Weights of a small contrastive audio-text model: encoder norm rmsnorm.
Rows from block 5 of the audio encoder of a small contrastive audio-text model, named by matrix and row number. Rows with one number belong to one neuron. Each number is 500 + 25 x the weight over its row's rms, rounded and kept within 0 to 999. All counts start at 0. Numbers have three digits each.
After each neuron's rows are labels from the 100 clips, of 14976, where the neuron reaches its largest size: "top examples" is what is common among them. Only what is clearly more common there than usual is listed. The data: short read English sentences (LibriTTS-R). In brackets: how many of the 100, against the usual share in percent.
# u: gMLP up (value half) (encoder.blocks.5.mixer.u.weight, 768x384), inputs 0-191
# v: gMLP up (gate half) (encoder.blocks.5.mixer.v.weight, 768x384), inputs 0-191
# out: gMLP down (encoder.blocks.5.mixer.out.weight, 384x768, transposed), outputs 0-191

u.480:462454515478464502519512510498499511472488496459521512460524496508528471488493458506543519498540499511529523486520488471477514558466473502502469476521487471472518474545494505504461454503515542462468464506480516523520467485519480541491547581486496496449495515536526496553508528519448498560503480476494512519506500493488500458534471505466545491513461519503496516514493511471486519475490522524437506511503505501515458473516476506485485501509545473505538504514505514517537490540534496517478527507471526491506532536499486476509477527477469495515496508505520512474464468461527491444
v.480:475512487539519536491525532480441505481501484479518494500484490511535498522519566519476524507528515494495505495491528512486492494516506446466480494472525514502492533531494481492484469501493502505521486495523477504506496520514532499518488446488515466468476532504538471533480510530461496534504518470542487531454468524477552508496490517522493539535529513529517552529473470506507536464503470457525516495516474511510520541477511466449513475481462448535460520535480473480491501536479483508503474502557514505488516466503497490519471552508488506556525473494457512514488513446502487495
out.480:512493503511480480445493474478537498549482511566511489502504494535506489528508525482461463513546487516437474486484501514505549512495522449474538478502479471538493474489444478478502509499461455505490507506531507526481484482479499513481458484512496524508484518509496529510468469533492501487492508510475510505497489464527496528475498510526493475523543523523468497501479502539499518514489497490516497475501481477494491518471523502499517512506515515462439517465499509531541473496467477539499483494546565487499463495492438513545561484513487502454528481488539521507543512502502526549
top examples: the word "i" (44 vs 18.5)

u.680:489492481511490447442513456485499467492525494533486525517456508505506464529471520476493483469518484495522525455558450519479478487540502469559501499492501505499497464525508549495488505494537490487521492457498474476530484451493520510538497474495527494514472527514503512502556475517433491493483458512534500526521517482511513513535494466448522465506505485489494484505522528473484509474465463503494490515523477455501495492480505512494495487486527516503429503496492502493504514490484512474490492502491523475557563517487476549450487463531505509526513488485489499485507543486505473467
v.680:481477509480492499502462580541496507536491490500483463495475518516479503509501491485488514503482529500536472507544476536490535545503545490552544472516509496480520507507495530516475501457464524500501495477494490514475507494486499468517541525496488492459480495513515462546473500491488525519524503434471532487470521473528446513541528487534495518497543518475494476453515505519476524485443508504515485527516499434522478472499459501536497505527526532485487471503512515468477501507478477502505530521503510456552548512483472498505539490521527533518503553513507463525506450513493505537
out.680:491458538483512519528531474474501496530490484520509498447507509499490509508532499480485511487502498500478551505511482467537515493482505460524485489502516463497496531499472513499524514492472463525458482546523496484468479541559512437492514507532539532486540459438526505459467524491514530512474500487505477504508529517493520490509508516530497477507533483479515482493469488487483496522506508477489484480510449494493512540513519417511544483493487532483515479507520503509521491464502488477506491512488513484501476472494531488500514510480473518507483500474516511532496508513488502465
top examples: the word "i" (44 vs 18.5)

u.377:500478520510496472474476501499473515472499537483460528500493456528479510478507518466503464507539543486505504497498506526499455508509492476468475451511510519527518453516472485468505494512503556485529499495513529512513487481504531511518531516530541556470476487514508489527509509496513486543520483475516524445510538516520521480471514494506542465498509548487481447499469476523468496491466542495474456536518501514586476552515483498502511545507496507485488520472534497511487528475485528515436486492475490490504523520514503507498485501509502544501514531527532491497504444492490503456
v.377:498489485551558499495516504498506543526496486525471527514548488493532524506506534523516489460489505512488496518511533478461512522502512470493507529515530454459517487471471523510483493496491490487511487509532530494518552499473484498469525476488467523525576503508491510532512465516506551502507519481519496478516509514533478474471534498524454455504477526514438515439494508496475526485502516506477520514480567485496508488509533513501517481485508495546504471479512506541497512557483520449546476538514507467503531545483538515495499512488506475486485518465512517508492513491540563520
out.377:467522522505450495539509529509540487495492482493516461561475555496476484500517512483503485529507477449499473470528499538486537575511525571556508477525522511516464500526487480502487514506511443473489473473444486511511513532504481525494532497468508515507493513520530486529486489532507506526473493503503541480525450491508518478479478524530555494490516521514490506483508501502514548454537526484490534502474486480493537543531480513451528535469503489493516466465536494507510514478489506509498501523541525489505482452495492536503459540493503499523475520487469492506551465472508460477
top examples: the word "to" (33 vs 14.5)

u.461:490512508475510490492521488490511491458488460488514501488542531506516502496503489483472500464538560492463487488491521490516542486499487433480513505522460522503540509485494483523507514522488506500515542538502490497501498502513476519517443486524492487534454478524474478460550522497485484552497500474541473488539483495520504524518478533462502501502474489488509446456475503489486475459469520495508474516504513479496564516489544469477508481504510493530535488482551534498476446489493510509440521492481524455505509513523443497451466471540525531493532546495513455479506479474497461442
v.461:479517471482513514505497493512506492522528491533542459523484499491511476512504506465534479450523507510480487551457509489496500504499464511497473463477500470465498521496501488512488515501541504515487509437508481573499492497533514477511493472509487526516497459438531535527499463528514543541521501504489482495529470549528490476517518487531465506514488544523524499480470495471518517465472446521509508490472509469458444553492504525502506516478528483532492515510471487542479501472509549443503511513526552474520540529507501519525479535483477484534483523513552514541559469531505510519
out.461:476473475461515469488483477489523462494481516535497512501514542525500466470493521460467522527511540481504443461485502525458500478499478510499482503509505466507548451515482421477488484513531473495438456484484544475513478552488509452526548520462486487492487497453513520502464514482529488463515480477494486468519477516513488501511529471542472466485514521492474474545529496512511513518528502494495494530506482444535527451478480479524455528472497519498513481441481479483518503482496407525488542519492486535522501469490511537529512508481492537532486478487505536473497459497509540492
top examples: the word "i" (67 vs 18.5)

u.268:506466497529511452519481511518495487493579477517468530518496494516498524533523474458523487476508504471510491466492497516523488535508479508481502487498512526510526489497502504514451495465487516498480489483465504481496490502461496538455517476508508542459509483497503510528501507486480525549498479469473514507470497458505507496511459489492487512438481514458467508493514525495462539475467451487485484519502488487497454501482446502526501475475504523477434519494493538502538518531530511528461465510468483510580550529509527499468533501469491525493517485458555516537473569504513515500
v.268:457478491512455534463531533505506498538499494543507535514483489495521488535517521484507522521478456501486506456521510479480510545461527505465489487525494486499516484457496511518559446467478532513517527456523485535481475469485516501524469518476494500475533513504533513462502490469519503545523539480544503491474448508536501520522486483522507489490554480493493526520487524522525512507531471483542494492498511513485531546473549475517508487508480460533475488445509496497505515474504497493470483499496508473500488465530487501539533517524464488475541508532475524466508471456520510520
out.268:510489489521481485479505502495520524528451531504528469520523508528436497487542514521466532528485500505473508507538474476473471482532519499539499460474501460480457503512513510466503495490542503521493478519526490502487458484481517481498491533544478533542522479477493513460495525525493492484482491450530496499546518502526504504529505485467502482531503488490481526453479510547515505540517515475524511474512537494452519492531536514500519464512492499486472490521486476485551498494498448505455535478514515478469485499486477519532524474487485518480497452525438500475497489470524455509
top examples: the word "i" (39 vs 18.5)

u.473:510467463445512555475458541502492551496510435485479515499489476523516479509518489516479460508503464511472489536532477478514515481527502533505465478520489516480517517460537476526483499505482481520464507549495517524454510480496529511486466495512478445524532518481482513507466535493464484492459488538502519483502531464558506493438455485540458517495520490493458471496457499540486498496479477476494484505532488477470523512477492495505459499546502473525490493480458483493446533480448470494511533505508493492491489515504502530529492500504498563518502531490492530446521537500478504508
v.473:516491529514506515490533500503481494502529514491507510515458502498548462550506483500583499494508446481486534494477526512478482540543535515526498509554468530479528502457526539543470495493516495528535507485521491500485498495522536503510463452505509510480473493522514536542525457475492505517538507500487500489444466469501496457427456499513511484508500516468514460531495490515541525521549488468487536490462510510481496505494460451452525537506431437540540521485512501511530514489515525521489539486488510476512473497524512525521487522539490506500546509519514493495558485522480468506
out.473:466562493484486532535491487483479509521475471553508505532550542455505524497457536502485511480474513534544521501468522508528486529452540475500478530528514498533481523489525512478503483516526533458565519479494468479540518528484459529547506521493519525501537499473475495506481469488506537540512484509501540497540484519483500498516505451499565495480494493523527525481547490472527469508486494492532516529506480497532485501474489510473482505493505537485539502507490495520488482474514521488533500500506525465469473493496479527522538497453480474519510481492504477514503472455497538469
top examples: the word "i" (68 vs 18.5)

u.205:492501461485516520537508515525451517457462521492506519529501484486551541503526486475443535513485486504562506531464503488517485523483499476532489511488484453504508477498505490537516500507524482494457447488497490489518417512544538472516479488526492474468493544492514565521500464473547484553476535472521481490469487523485488482500523471482481511522514488497497461522525508497477513508528476504528466513486516510497480495517547516548495485490463522511529486554504497510496451495527536465509540429484497508505534514500510512470494501499491507489495517493482474479485486506546464512
v.205:490514524507448479483495522538489500483504489484475511462464491496491504453559502502443484520518499502508497486509500482456423472418440459498485483465506489530474447509482517494472476524527502490482512443505530516489472496474515495494472465475492500505489505540501510518479523478518555523502480526472470523536483491478495455486490527494470527498548516507511532539560449505509515453483484479509524517527518471496476492533528473505515559499476521511518525548531486477519504534567497486477555488457527467472515520507468510542512485494511544488533531528460500512464506513503483473
out.205:482471520536473505514483485451470466503511510530503502512533503523480496521485502525493518490512487475483478495469494491481499468550509546485468479518509499468499502491502554510473508515483522535507483456518507489471505499490465530473478493505478486521535512522427492485476524522498506483498541513503502482515479526488490495524490525515455542452456461537504509503487459464530478508515461501495508492566507521476481553483510495503543487509533538488483493480513483498487542507534467567511451513481536489538464516506503539490442530488475537536510524521508519505472505486496516488
top examples: the word "not" (39 vs 6.4)

u.667:503465532438496536492520503513526503476499498493510488520527528504513512524472445559547446515511479490474490518513498494465517500494461517468456520494504500506525519508504512494513535506500484492524475494483496557526521514485507502476553505478478463492489502507469540531515469524467543552487485484511508496451488496511528514462487512470480510462477523529474496477492528505498486515546524478500496518478482484486475517463499515523490492507515466510489485497463474538455473491516566490471507494485525485491490495484491487554486490543491506494496496514488506488514475490506517513
v.667:517504525464548549509499511499533475517497503511486503530508493534512530480468511527507470499526461477514533490493504542503525492535479509523477504550508515518522544513482494491496521490518528483497498500447539476492477433468440502498506465481517500505478474511505472457483441490532535462458491473474460501459511559467483518524521416483494520472522491494459462503491488514503474525485529532479480458467509478528495533499504520479489521506524451486500490486494537471482536516516494478519514510523498513519499530520480479522492516539515509523478537474512549492468531473513483500
out.667:508505489458478477500526465519493529523517504583521523488497484491504555493540500487490506523520476522496510555465505509489469486454496480522475512516467505513448502503496445515486520460475446495482539497479528549516478521507448460455556505505485489445556432501534527518532471531488502477458539472500492521465481525541461508485504456530503508478485496498512523464490517516494494475492482496510508444478438524485502525488535494474482493498525467519508527515466492511481515480451535481509512507514529501522504475456516510524531461499496470516477500516505521503516489523486529504
top examples: the word "to" (35 vs 14.5)

u.424:487489539465485513510513469464469456505532498485460502473496485528480524451390500508502521495522488518472506525540492528461482464531507512503497484481495479466495505493522489502550485533471515559533477479485498471463493452498490507481519510486478524499496463480483499521541526503555529482514508514490515494506506457483515471528477476493565464503490507503505486494508496483479456537517471507457493492527502517467523477571513492503524478460544502476475505489552470474497467474463493497469506484495498482509459463510492515479468436494474468460483522492461474541500481502507522515
v.424:507509500527521491495534493474523494483518497523505508483445497537481491521497532469500484474492522530494516517491506483503493509503515502498506458509508466486530541502530483497537466517479510503466522460488484441512446464518481509489513542475533487528480475470472500495531510503515520553528481494518503504533462460490452507546458481528523473478474504475425485527484514498464492528509535557459499492492512494514500523468466518473533504473525494516475468491489528513488502513510474527437453481482477512507501441524473499493507487490501494471452517508475514539516472513573510486
out.424:485491488515475461489504495550475484459490453520509479505548465531509504557473462509437478495481510513518501474484454538521496489491506520469503524509532472480526520508483510508494498477528495521493506527520487492537496514539540496479506507484522508456523544551489539487493471477512504477470492487476454472494530465533509531513456526520498516471536502488496524501516519455486499538487572501486468497482491525491524514493473523500486562510493525492513497510458478483506511476472524505466481503490483520512506537525496508496493495521499543475530475460485527492474494479504514518
top examples: the word "not" (26 vs 6.4)

u.662:541492495546487509481515489493495510520510521478492481534495483526497511521524485475475463515520478477487491521470524513506549467501498446490535509479508507519518526446550510547501520476465522477484502491487483486499480497498476531499510491455490532498433450496489472457499531492515539480522470519514512481526492467501497527501505529490490489506512517484491504473479483483494478484488487475511502494476493518466516490520524505499437514499474491513554524488523502497502526474515499482488472533499487497498480520490487497447486502505507496520459519488506485561542504473497500487
v.662:534478464486525516479513520466486507493529509498501540431472500460551529531524495519447456526483516494537479521467513470525497503472490462542536457512557491508499527497480468522469481540498498517527505500506539545467475502504507485489543491527526504512490488500495489480505482553525457490478510513483511485505505510477470474486451494495540499520497523488508525518474495500542523519558489471434532530477523504449483510502493528458465525473490504504470443522475492536553492540492500480508538468518502495493494497470515508536538487447481557490509504489519525536473487505475527515
out.662:514500506462477521478491488496514517454467462537494513494541481492550468500473486502493517525528488515492515440495511487455471544505469515517496512472514468530566439491502467477524474493501465507489480479512516473542500497453507492501506558474487479480551534512498462492474513469536470461525518486485476490508519517502487478517509494499461538504479484501547496475531507463510468481526497523568461541495538501504536486517488486480510533491515482508495523535469515459495474508489459546500546492505533481522486512518489509495514489455506497462480465519504535458506459469519502498
top examples: the word "i" (69 vs 18.5)