{"encoder_arch": "gmlp", "gain_aug_db": 10, "win_length": 512, "encoder_mlp_ratio": 4, "text_encoder_norm": "rmsnorm", "text_encoder_fused_qkv": true, "text_encoder_parallel_block": false, "text_encoder_drop_path": 0.05, "lr_schedule": "cosine"}
Rows from block 3 of the audio encoder, named by matrix and row number. Each number is 128 + 24 x the weight over the matrix's rms, rounded and kept within 0 to 255. All counts start at 0. Numbers have three digits each.
# f: spatial gating (encoder.blocks.3.mixer.f.weight, 80x80), inputs 0-79
f.0:140072108092089103144108097106133121123146119110104124128132123116133111104159111133109116137109118126142117142105153150145113130103125132128142138123114135100138116179146134131125139131098154113114133121124103109112143133255126090123111096
f.1:224128133108100112095109115102094115102124144109144119123101123115131105088111127117110154114130126123134126125096151139125117117140109138103107110136138112142135114132135124101134123116107155153120163148107127118102083083229153097099082117
f.2:194250141156097114100077091119116100110108115133126133119136119129099124140100130133093112127121155120124138122121129125133128109116136132145137120121128111123134119119133107122139107133149091127134151100142133124116096115128091115087137086
f.3:101180255124174119113091115093108091130095120114111122120113109104118125124143105125144115118139098135110110134120115120121124139114099121142140106131126144128124133128122137129110141123110132145131118130169106140115137155086123120094063136
f.4:096108172255103188126091115115097123101115126112106134114109105141104123125114121087153115129119117141128124108122126112123113135141110138121109107153141104110124114110138134126122138133117140091123145107129116142157144145107114134109129109
f.5:119106087214252117178102082127091099105116117107099128105120132111138120112111133150144133112135119093148118117124134124104154093131115130117133124132111131112124133143110110152122117118139111147099129124120106150150154157085133163094105132
f.6:110119113100197255115230107091090092106092089110108101132130129127130105110112129119096106130142128112116130138102140107160119152101169118131095133136132125128120134111122116110135126112133129123137132086136102117132112132135142160145157113
f.7:125122121114124189246085184142096093120095097103128078107122094130126106124126110141117107117105105105129123119131122144147099126159114129111128129117125137116123141118109127109140126141142136116116118097121113137139139159122143135135173131
f.8:131115132111089173180255132177099126109124106101087109116094133104121136134118086100137111114127095118131131130147133106104129108148119123145112128116126129107152124124137122119121107123134161126151121129096110123126121165140171145146131141
f.9:154139119115128135142197242112197098087085113085084106121094120095121113135106102124125133145095143110106114128139112112127141133124136100119133131127128100113114120114132147123152130121097108118120120104149113150123120144120162148174158159
f.10:157153172121129137117158205233112170115083099115110093077133103117133090102141108108107114114142119119118106131112109141130104127113109138151138144121116112136118095116116147124150113132120121104120151100107130120128117152140151144140132114
f.11:123144110121124125138126149191232116156137098094093074101098076110100111126135152095097091123133105099123107128097098093113150127112130097121112130127129150111109137116122109119117142129125126114125106114131130145163153153157152174114140152
f.12:125149147161130112142109130124178217118148129103096097093094108090134080110109127104140140125116118135093112119140098144127093116101139142104086141165094134146116098145111145119116124139102122106111154117131125141124108127175144151127148120
f.13:134176138120166130115141116152131170222118178117095094111103082084120110119095115121092106108139109100158124110090131145107102139133104100115131078130126165135129143111132115137102124102161130114125139127089102106144131151125150160132129148
f.14:119134160165136111131126138183127128198211149161128111094125123073091097092108107105101115159082151080118117074157095121131124133139112138106125157118144097088118099119126148108139135122105103124141109109138140164159109123136126131124156149
f.15:138111142109119147096165129113146137158188198144163118112107112095092113097107118094093116092098143124134132098129119132100149097119120119117112121160122161132131102139149128118118109131123114126137118139128089087119143133133148113135126137
f.16:140133103139142137119137161109155128142133183201133145147095073106129085121088099125111107140122136140101081150080083099118124129103134094123108125099123118138152124114124109145145123122141127145122131126134125122117126127153153148138135107
f.17:126112169157133148137104123129114156143163140208188133173106107113098086082075096110105118109112113114101129101116115113119110120126112158123121119082147094124113143117120117132132115126150118114105138130116139140121118148138144141133154142
f.18:129160129148143127162133132180119134141146143143193228125159132077093097098076109100094079095125085140109107113123122128112116132098123134152146113136127133128098108100126112091141105111141112126141126117141123132102126106143128178112136152
f.19:160151148132137140135146129127160139137126123124114172208144153123085100125090114108108114093118122137141085125116145113124108110102081111091137099075123135135124126135103113125112148116138151097100132105141112115109124149125108145168160151
f.20:146153128139117105161150134145110153162147123135121143167207123143136086103118094119100121099112096119146148125101121136107124087148144112063107134125138119122108101125121100143127160116107141111145146148120075154185121151156132148127145102
f.21:141150158147119124153129162173147145165144151144108146157209164107154095111074084084117086082114099099095113080111134104140094134133123122149093108091079102117129131090112153128145116113136123117115091122128127100118119122121138146161111138
f.22:156134122120165152145139154124136128135129153152157127127135161227123152123084120096096137135106101129119118136138128105152117124115142119125118126120119153138089099089138123117101111134122116133112151126120098138151127143121120132108144116
f.23:155114140095146100124118121145143152116157157122143118120132142203190148139140111108130071138102119133102133087093114147095163105108099153099079103104140138130153141096132148127128119127170131136144086140110136103102106141145127156128140121
f.24:133151103122141119162139131112157151140136148146156145168104121159171229137166109095102099076101100113092150100125119113122119109119114108101133142141126169104154110129123153101126144129138148127111153152134094158087123109139135155120123157
f.25:148100124124166164115138157125121136157148138171135109168117142130132155186105137103107082126101101086091108110107129087098103118121118140138134108104120092100093143139116062136100114145120124168094099120094130160145125131145164119122173152
f.26:133153159111108127123136109135176122083168146150159146119134178141166143182199127157110109087090097128104118108120125097135098123140144101110123117097131084129103134140064114125124143154148133137132131110163126123160139143111116146176098127
f.27:137112116142132150144150143128131143114141141167175146127137149114117105100156230090195090101096098083091129133067111097144130124128124111132119102130133111123124101125121110156096121145116097136160103156131114153121148124141111139135131131
f.28:132141120119110121125083130170110137133099146154101154144145124161110167132165138225121164146093114080092109101097078125102092124084155141126134148108141088077129124138162129121142124118092094125095187125148124141164135126125112174144159126
f.29:095142109135134172165162137138142147157146151141158141147152099143145145146109131205180094153121103095074065092099092112126109123126099109118126119105121135129125148134115148103142097135130152118136128111131134123129117168149127099114083097
f.30:147161162119114128105126149113130130100165152107152156132168169105140133107123148076178221135148140115099096108106117111113089125123135157116098104127105117113153103092132119124110090086112141160120134135137125148148140138126133133126103131
f.31:132153202118113096118117116125125115147113122156144130160128148202121150113168121143146182174113183136115076110111112121135095132111111115157129117134102116156067128110109127125126142136120114113095117111142092131120152118146120151153130165
f.32:135111102098134142121120128142140118155138150131145173129140172144141127131125153134122150173194115170146073095107075107134109111109123106135132144104158148096090143131168110106160133148138153143127138148121139144142134109104130126107142102
f.33:148110161146120159106159121107141131118118153136143156166150143129142160138159124155106123129200199120142114102125109097116121088089101118082127115130118101119127101109122125126119152117108107097112086124127121110075087141104154132131136164
f.34:129122109154130166144114140134145106142110092118134088127181133142149163161131119141130130136091160215111139135099119076110104137108142112149104142099125127158138075121097129092140138124134134100116175134127132169145130118131107146133169142
f.35:115108129157124118140114112148143158136111171121141129120136147159124152181141118132112163133117147144214151151129076134085137101082142096107117118104124120133151153132145123104142099139085144137149106145167173102093140159127141117126102124
f.36:128107105150168130146159140110125137138145145157107140138138131117122099169156135131143128132128116145172214070145141105090080123074092134094070110112117097118133146124099129130123078118134090152113127110111148117128130122130146126125130154
f.37:153123138131119121147140113134095161106128156154148136178111145167151160126161172139146138103170095121126172183117152123064133113110114135105135129137111139122143138150118109091122146116141137121139120113125143147110118135135133146128097138
f.38:115152105110127120141130125170128108112124125131114129100147147166155141118160161150109143162157091127116124172191100165139097107102117099126121105093111132131105109132094098168119137078101119132130131127105167127134138140126152167142126130
f.39:120175149124127146095178139105173145119133110140150134129160125145123155118143157108154140130128110143146098155193172134129164127103066115119123106112141128126064132115149179099094079142109156121127102117131128133142172100168165125178092148
f.40:129119101154109145091132102115079133174143121116141133144141135098181130125159145133163133134152148150152121142139175167144151118135097109077127105119091099096119129119111099096113145132143143096154122156088143130187150131113115150139141112
f.41:136179144151114130179126149117153116146137105147144123170093123152141161119126164145118177110167122176090115112096124150169101150124126119120085099125100111105076126093118094116111119131104151083123132133128093120114148099160168151171160130
f.42:150093121129138105075149125141138135145135134103132144139126127165140157128153138138165135168134151150145106161124144128191121114172113112083114126098124120080123119121170111091144142129106093110156139090108106134145104142107110166133168125
f.43:125118137128142116099150116138107161150140116141166131149152142126118149139171126165141131144184113136120123160133123107129167176143182110124111087090140109074122134139109107102130162129116113128138092160177157097174137104131125136146150141
f.44:101127152118126136119153122118108149082149163128121123132139149118113152155135135131125151149154162183112141111126152139113137173202097174142095089123085113147154096110136140124097133097115084143154103123167110143144132128128135150114152166
f.45:148131158136115151100132162144133148123118147130108153148164148161137133152159154140141148109174131118146151144133137117103090134168190128141136098067096095113080080065053082118106133120109153097113082123058155159121136154108104164182128090
f.46:165140130150131152173145119156151126123152144171100162110130110145120133114102143106146164149130130146149134157125102114105109101142155140088172156124082118137092103144153107094132094089110121094137130123095159120109128151149188107117185161
f.47:138155143155121153128103164145146162152130136129170169159129141135138106123093124163121115130159107158140129137153141102114143093157108159204101175120112113121111152094130119106097170141123107101115117124122149093107159127147122140135110120
f.48:152159125135131136150088137105131140104102118149141124157122157139144159115139129145146190147157165135141180115171118135115135146096141138157138126148133058094109134114105176109124076094118090113127137108115113106122099113157160121114174128
f.49:145168172110149120135151122126113145118157181145156149149139148169149149121145171109157144127132139139118138158130161128123141084101093125140146144132150147097091063097099094138151117115090111126125139174118112151109132108129115121136115130
f.50:099098132159111101086132133106129111155118117101162139155135128117128144152134136145157106165146169141185150146153144168093158128100158090091152171178122152137120069095135125099104139126107114129126160135131109107133163107155102123155127171
f.51:145139129124150121133115145099114132137149135155113150108177179150142089162130183143160118180167139109179135158137170142138138143091121128127113117151113166110142098119082078097119100101096119116128118099109130062135132107087136152136139138
f.52:135159163142125162132137137125136119104118171145120133112131139163153126133121126130127153126118154160130131153127123155156142129144145111148107120155183154125131175089127080131123140097083137133158142119137125143128141134193153167110151157
f.53:149146148131151131132150142124134127156119120170130149157140127127158131140145106144126129156132157137148125156177106160122158148120129118137100109089099158184095138075126064065105114111110138125056095123111094101129140118154115123153080140
f.54:124146109128122158109134108126159134137145133139132119145154146099087138165120153114128146136124170120157119143127168138140131129138141140149147109128178144159166153154135093159099079091073103143149127151141110101150100147145145143167186169
f.55:102146120110132132112136126113112142136126136124144108142111120100120127183110118127162139145119162159117164153140138124129178128144120121136116170108133101100180200113157114150076120103126108158153112142136168171123136110076142150133155136
f.56:135193154146179124155123127149178129179178145112163149130162148162159158127154145111115091110132110117127132117153136133079148137151133145149151162107137114112097171165105123108137075076143105101070113112090116118146153149204146177084123137
f.57:104121116152109133140128136135138165153166133145119123157151175149166139171151153112142178135119164138148154152128119122150160144113148121133159102140083128138116073143165147136120133119105094084108110116108119128094129155116124132136138130
f.58:141174168189142149136145157165130107178160152155115140153152136119113120113128126128162134131137109129131086129118129121146131122165133130084115114142137123147123117144156139174139130114083120108110103113124118120106156088175156104089106126
f.59:131097129103109140163128119165124145123171130138138126134152153163134151155142150154136171161150151132148133109149155151161132148120135141142142125147093139125093084084112142118118133134061097067092097088137120107097076138110111134129138145
f.60:116103138131105159131129127135164099157158148106152096107116153118094155142109182119156098143161125148141134166121129138111148121139126117158136154140145130132142128154137155201221070150162126124113092097135144088129135127114136199118161168
f.61:189171143119113137120141132131117101139117139106138126135152146160125141121117129165139164167161162173135171188170146130156135142125115162130139138125101115125130121110129136136123135156129099107114100094135111096094120104176141157104101095
f.62:150118137142130121114161167161130148128129147137149141109132118129155137135144117132145168118134133154151106154138155131122135142143145093138121186085120163141145117111121102139131162124111109104130110094061090090086082122121136108163121124
f.63:073124122120155125133131093143115122128121141156141153116159126142133125144168174155132178151151173144132151125125101143143141140147137132145141140155132182139149091140108140111102111172165088105131108102105090115112085084124097122143154116
f.64:116096099115132141135111134166126148126135145158135122128114155150136147151126125138136122142140146147144125171123133145148089143110140106103123102134147143121161115112116122086107139190167129130166186138073160127097145115118107159140124161
f.65:138125143124114136130137119110099117146102134123094129144148118152141162101139115095120135119155176102172150110131196159166124149127150159144116175149140162132160170130142095142093107115119112092153154128122059136110114127064124105148186116
f.66:118127134116121165158151131150129130150133156115143128163122133121124144140139128128120140110126135123160144114158128175132136112121110143170121147111137113115123128173156119127088067098173126131142137112088069143134059073080129122126114132
f.67:155149153140150121135133164145108129140117133161153118151136160146149142123120131159146120151122127126121118129101107129130179127130142144109136110120092111139134135131141135135130098140162104108164167085152125093149069097152115103086085074
f.68:085122123091131144129143121137133113119118146120116177146140141128151143157157150150140135137145117145106153136131122150157137148121136134150127121135144122139095120145118133101096089104143125140129099136131104087097107104078119134138105097
f.69:109126118124112141093149140104121106126098102130114134101114107134134156129149139153142140136122128139150139160102139121134162168151114154176138125122161159142139136146138143147148117103125115164122165153134166129146079084079099112130116081
f.70:122121152134140137148165123103124146136110125139140158127113106136101125120098109149154115118128124100113135129119159145137158127122114130090147103139115195123117153132137123130136142097115136103117133144144139126117117101116120102084135139
f.71:152104131126126126140112106129147151147149142168160120166138157086151151143120133146122117115124100114096140109132138139138107123132143120131136131141143134126154120111122156153123156139129098152106103146135121105117127122125091084108142112
f.72:119140148135168147142153163171166131127136153147132145136107120116148116098121129124130108151117101105120139135107128127092114119133106161137114135099123136101128107129117147102131122118133108116090122149129134157120159115068123102098113079
f.73:093078100117134137132128137088135154126101139146158131127093113129146113173119135142125128116160123129119136095153128123173118098106157111102156133136106117139081135134127127130135127136132130171125114115145083154198161171129046091083119086
f.74:096075095125142102117125127118128101154150103113125116101116130118115096122110140110152102123139125119130126145122144076148116133128131121144113113138116127137132093133106154162085135137156132170137140094113129160106109160185087063101141113
f.75:142139118111093070108112099137125131122129083103148105099126120093156117126119114146150128110137145150080118140148102130131102115130082127132124126134122142156101122108112149134128160116142144117129140111142069129141186146242072124118133106
f.76:122112111114114137100134113129122072138113095094134123092121128076113131091107111100157165117111134104119129133126099133086133150086115129121111120080128089117118098107083117106141141131123127124119118127101086097180135182089144155122087151
f.77:088144114152127132145134121118134133116118119112106094101117087123090135113119125119110122135111102077126115158134136123175128175099144120142126118102128095107126166149139108155090137130117125110110108103115149161125112133063193184118124163
f.78:113132117128141130120146101123118143113107142105123123107143077138144099124116110155109129097125148075113125137134107122113101128088094111131098141106118131137109100123128149096120089139159155120164133089131131129134115144099108167103147111
f.79:100101108100100120129106099124108107122101124129122090116126130134161115105140128157107106137111109135139132110166124091151145119154143121134119132131123167156107117140143172141157146169137129123170106093161124177152137126073149104181142075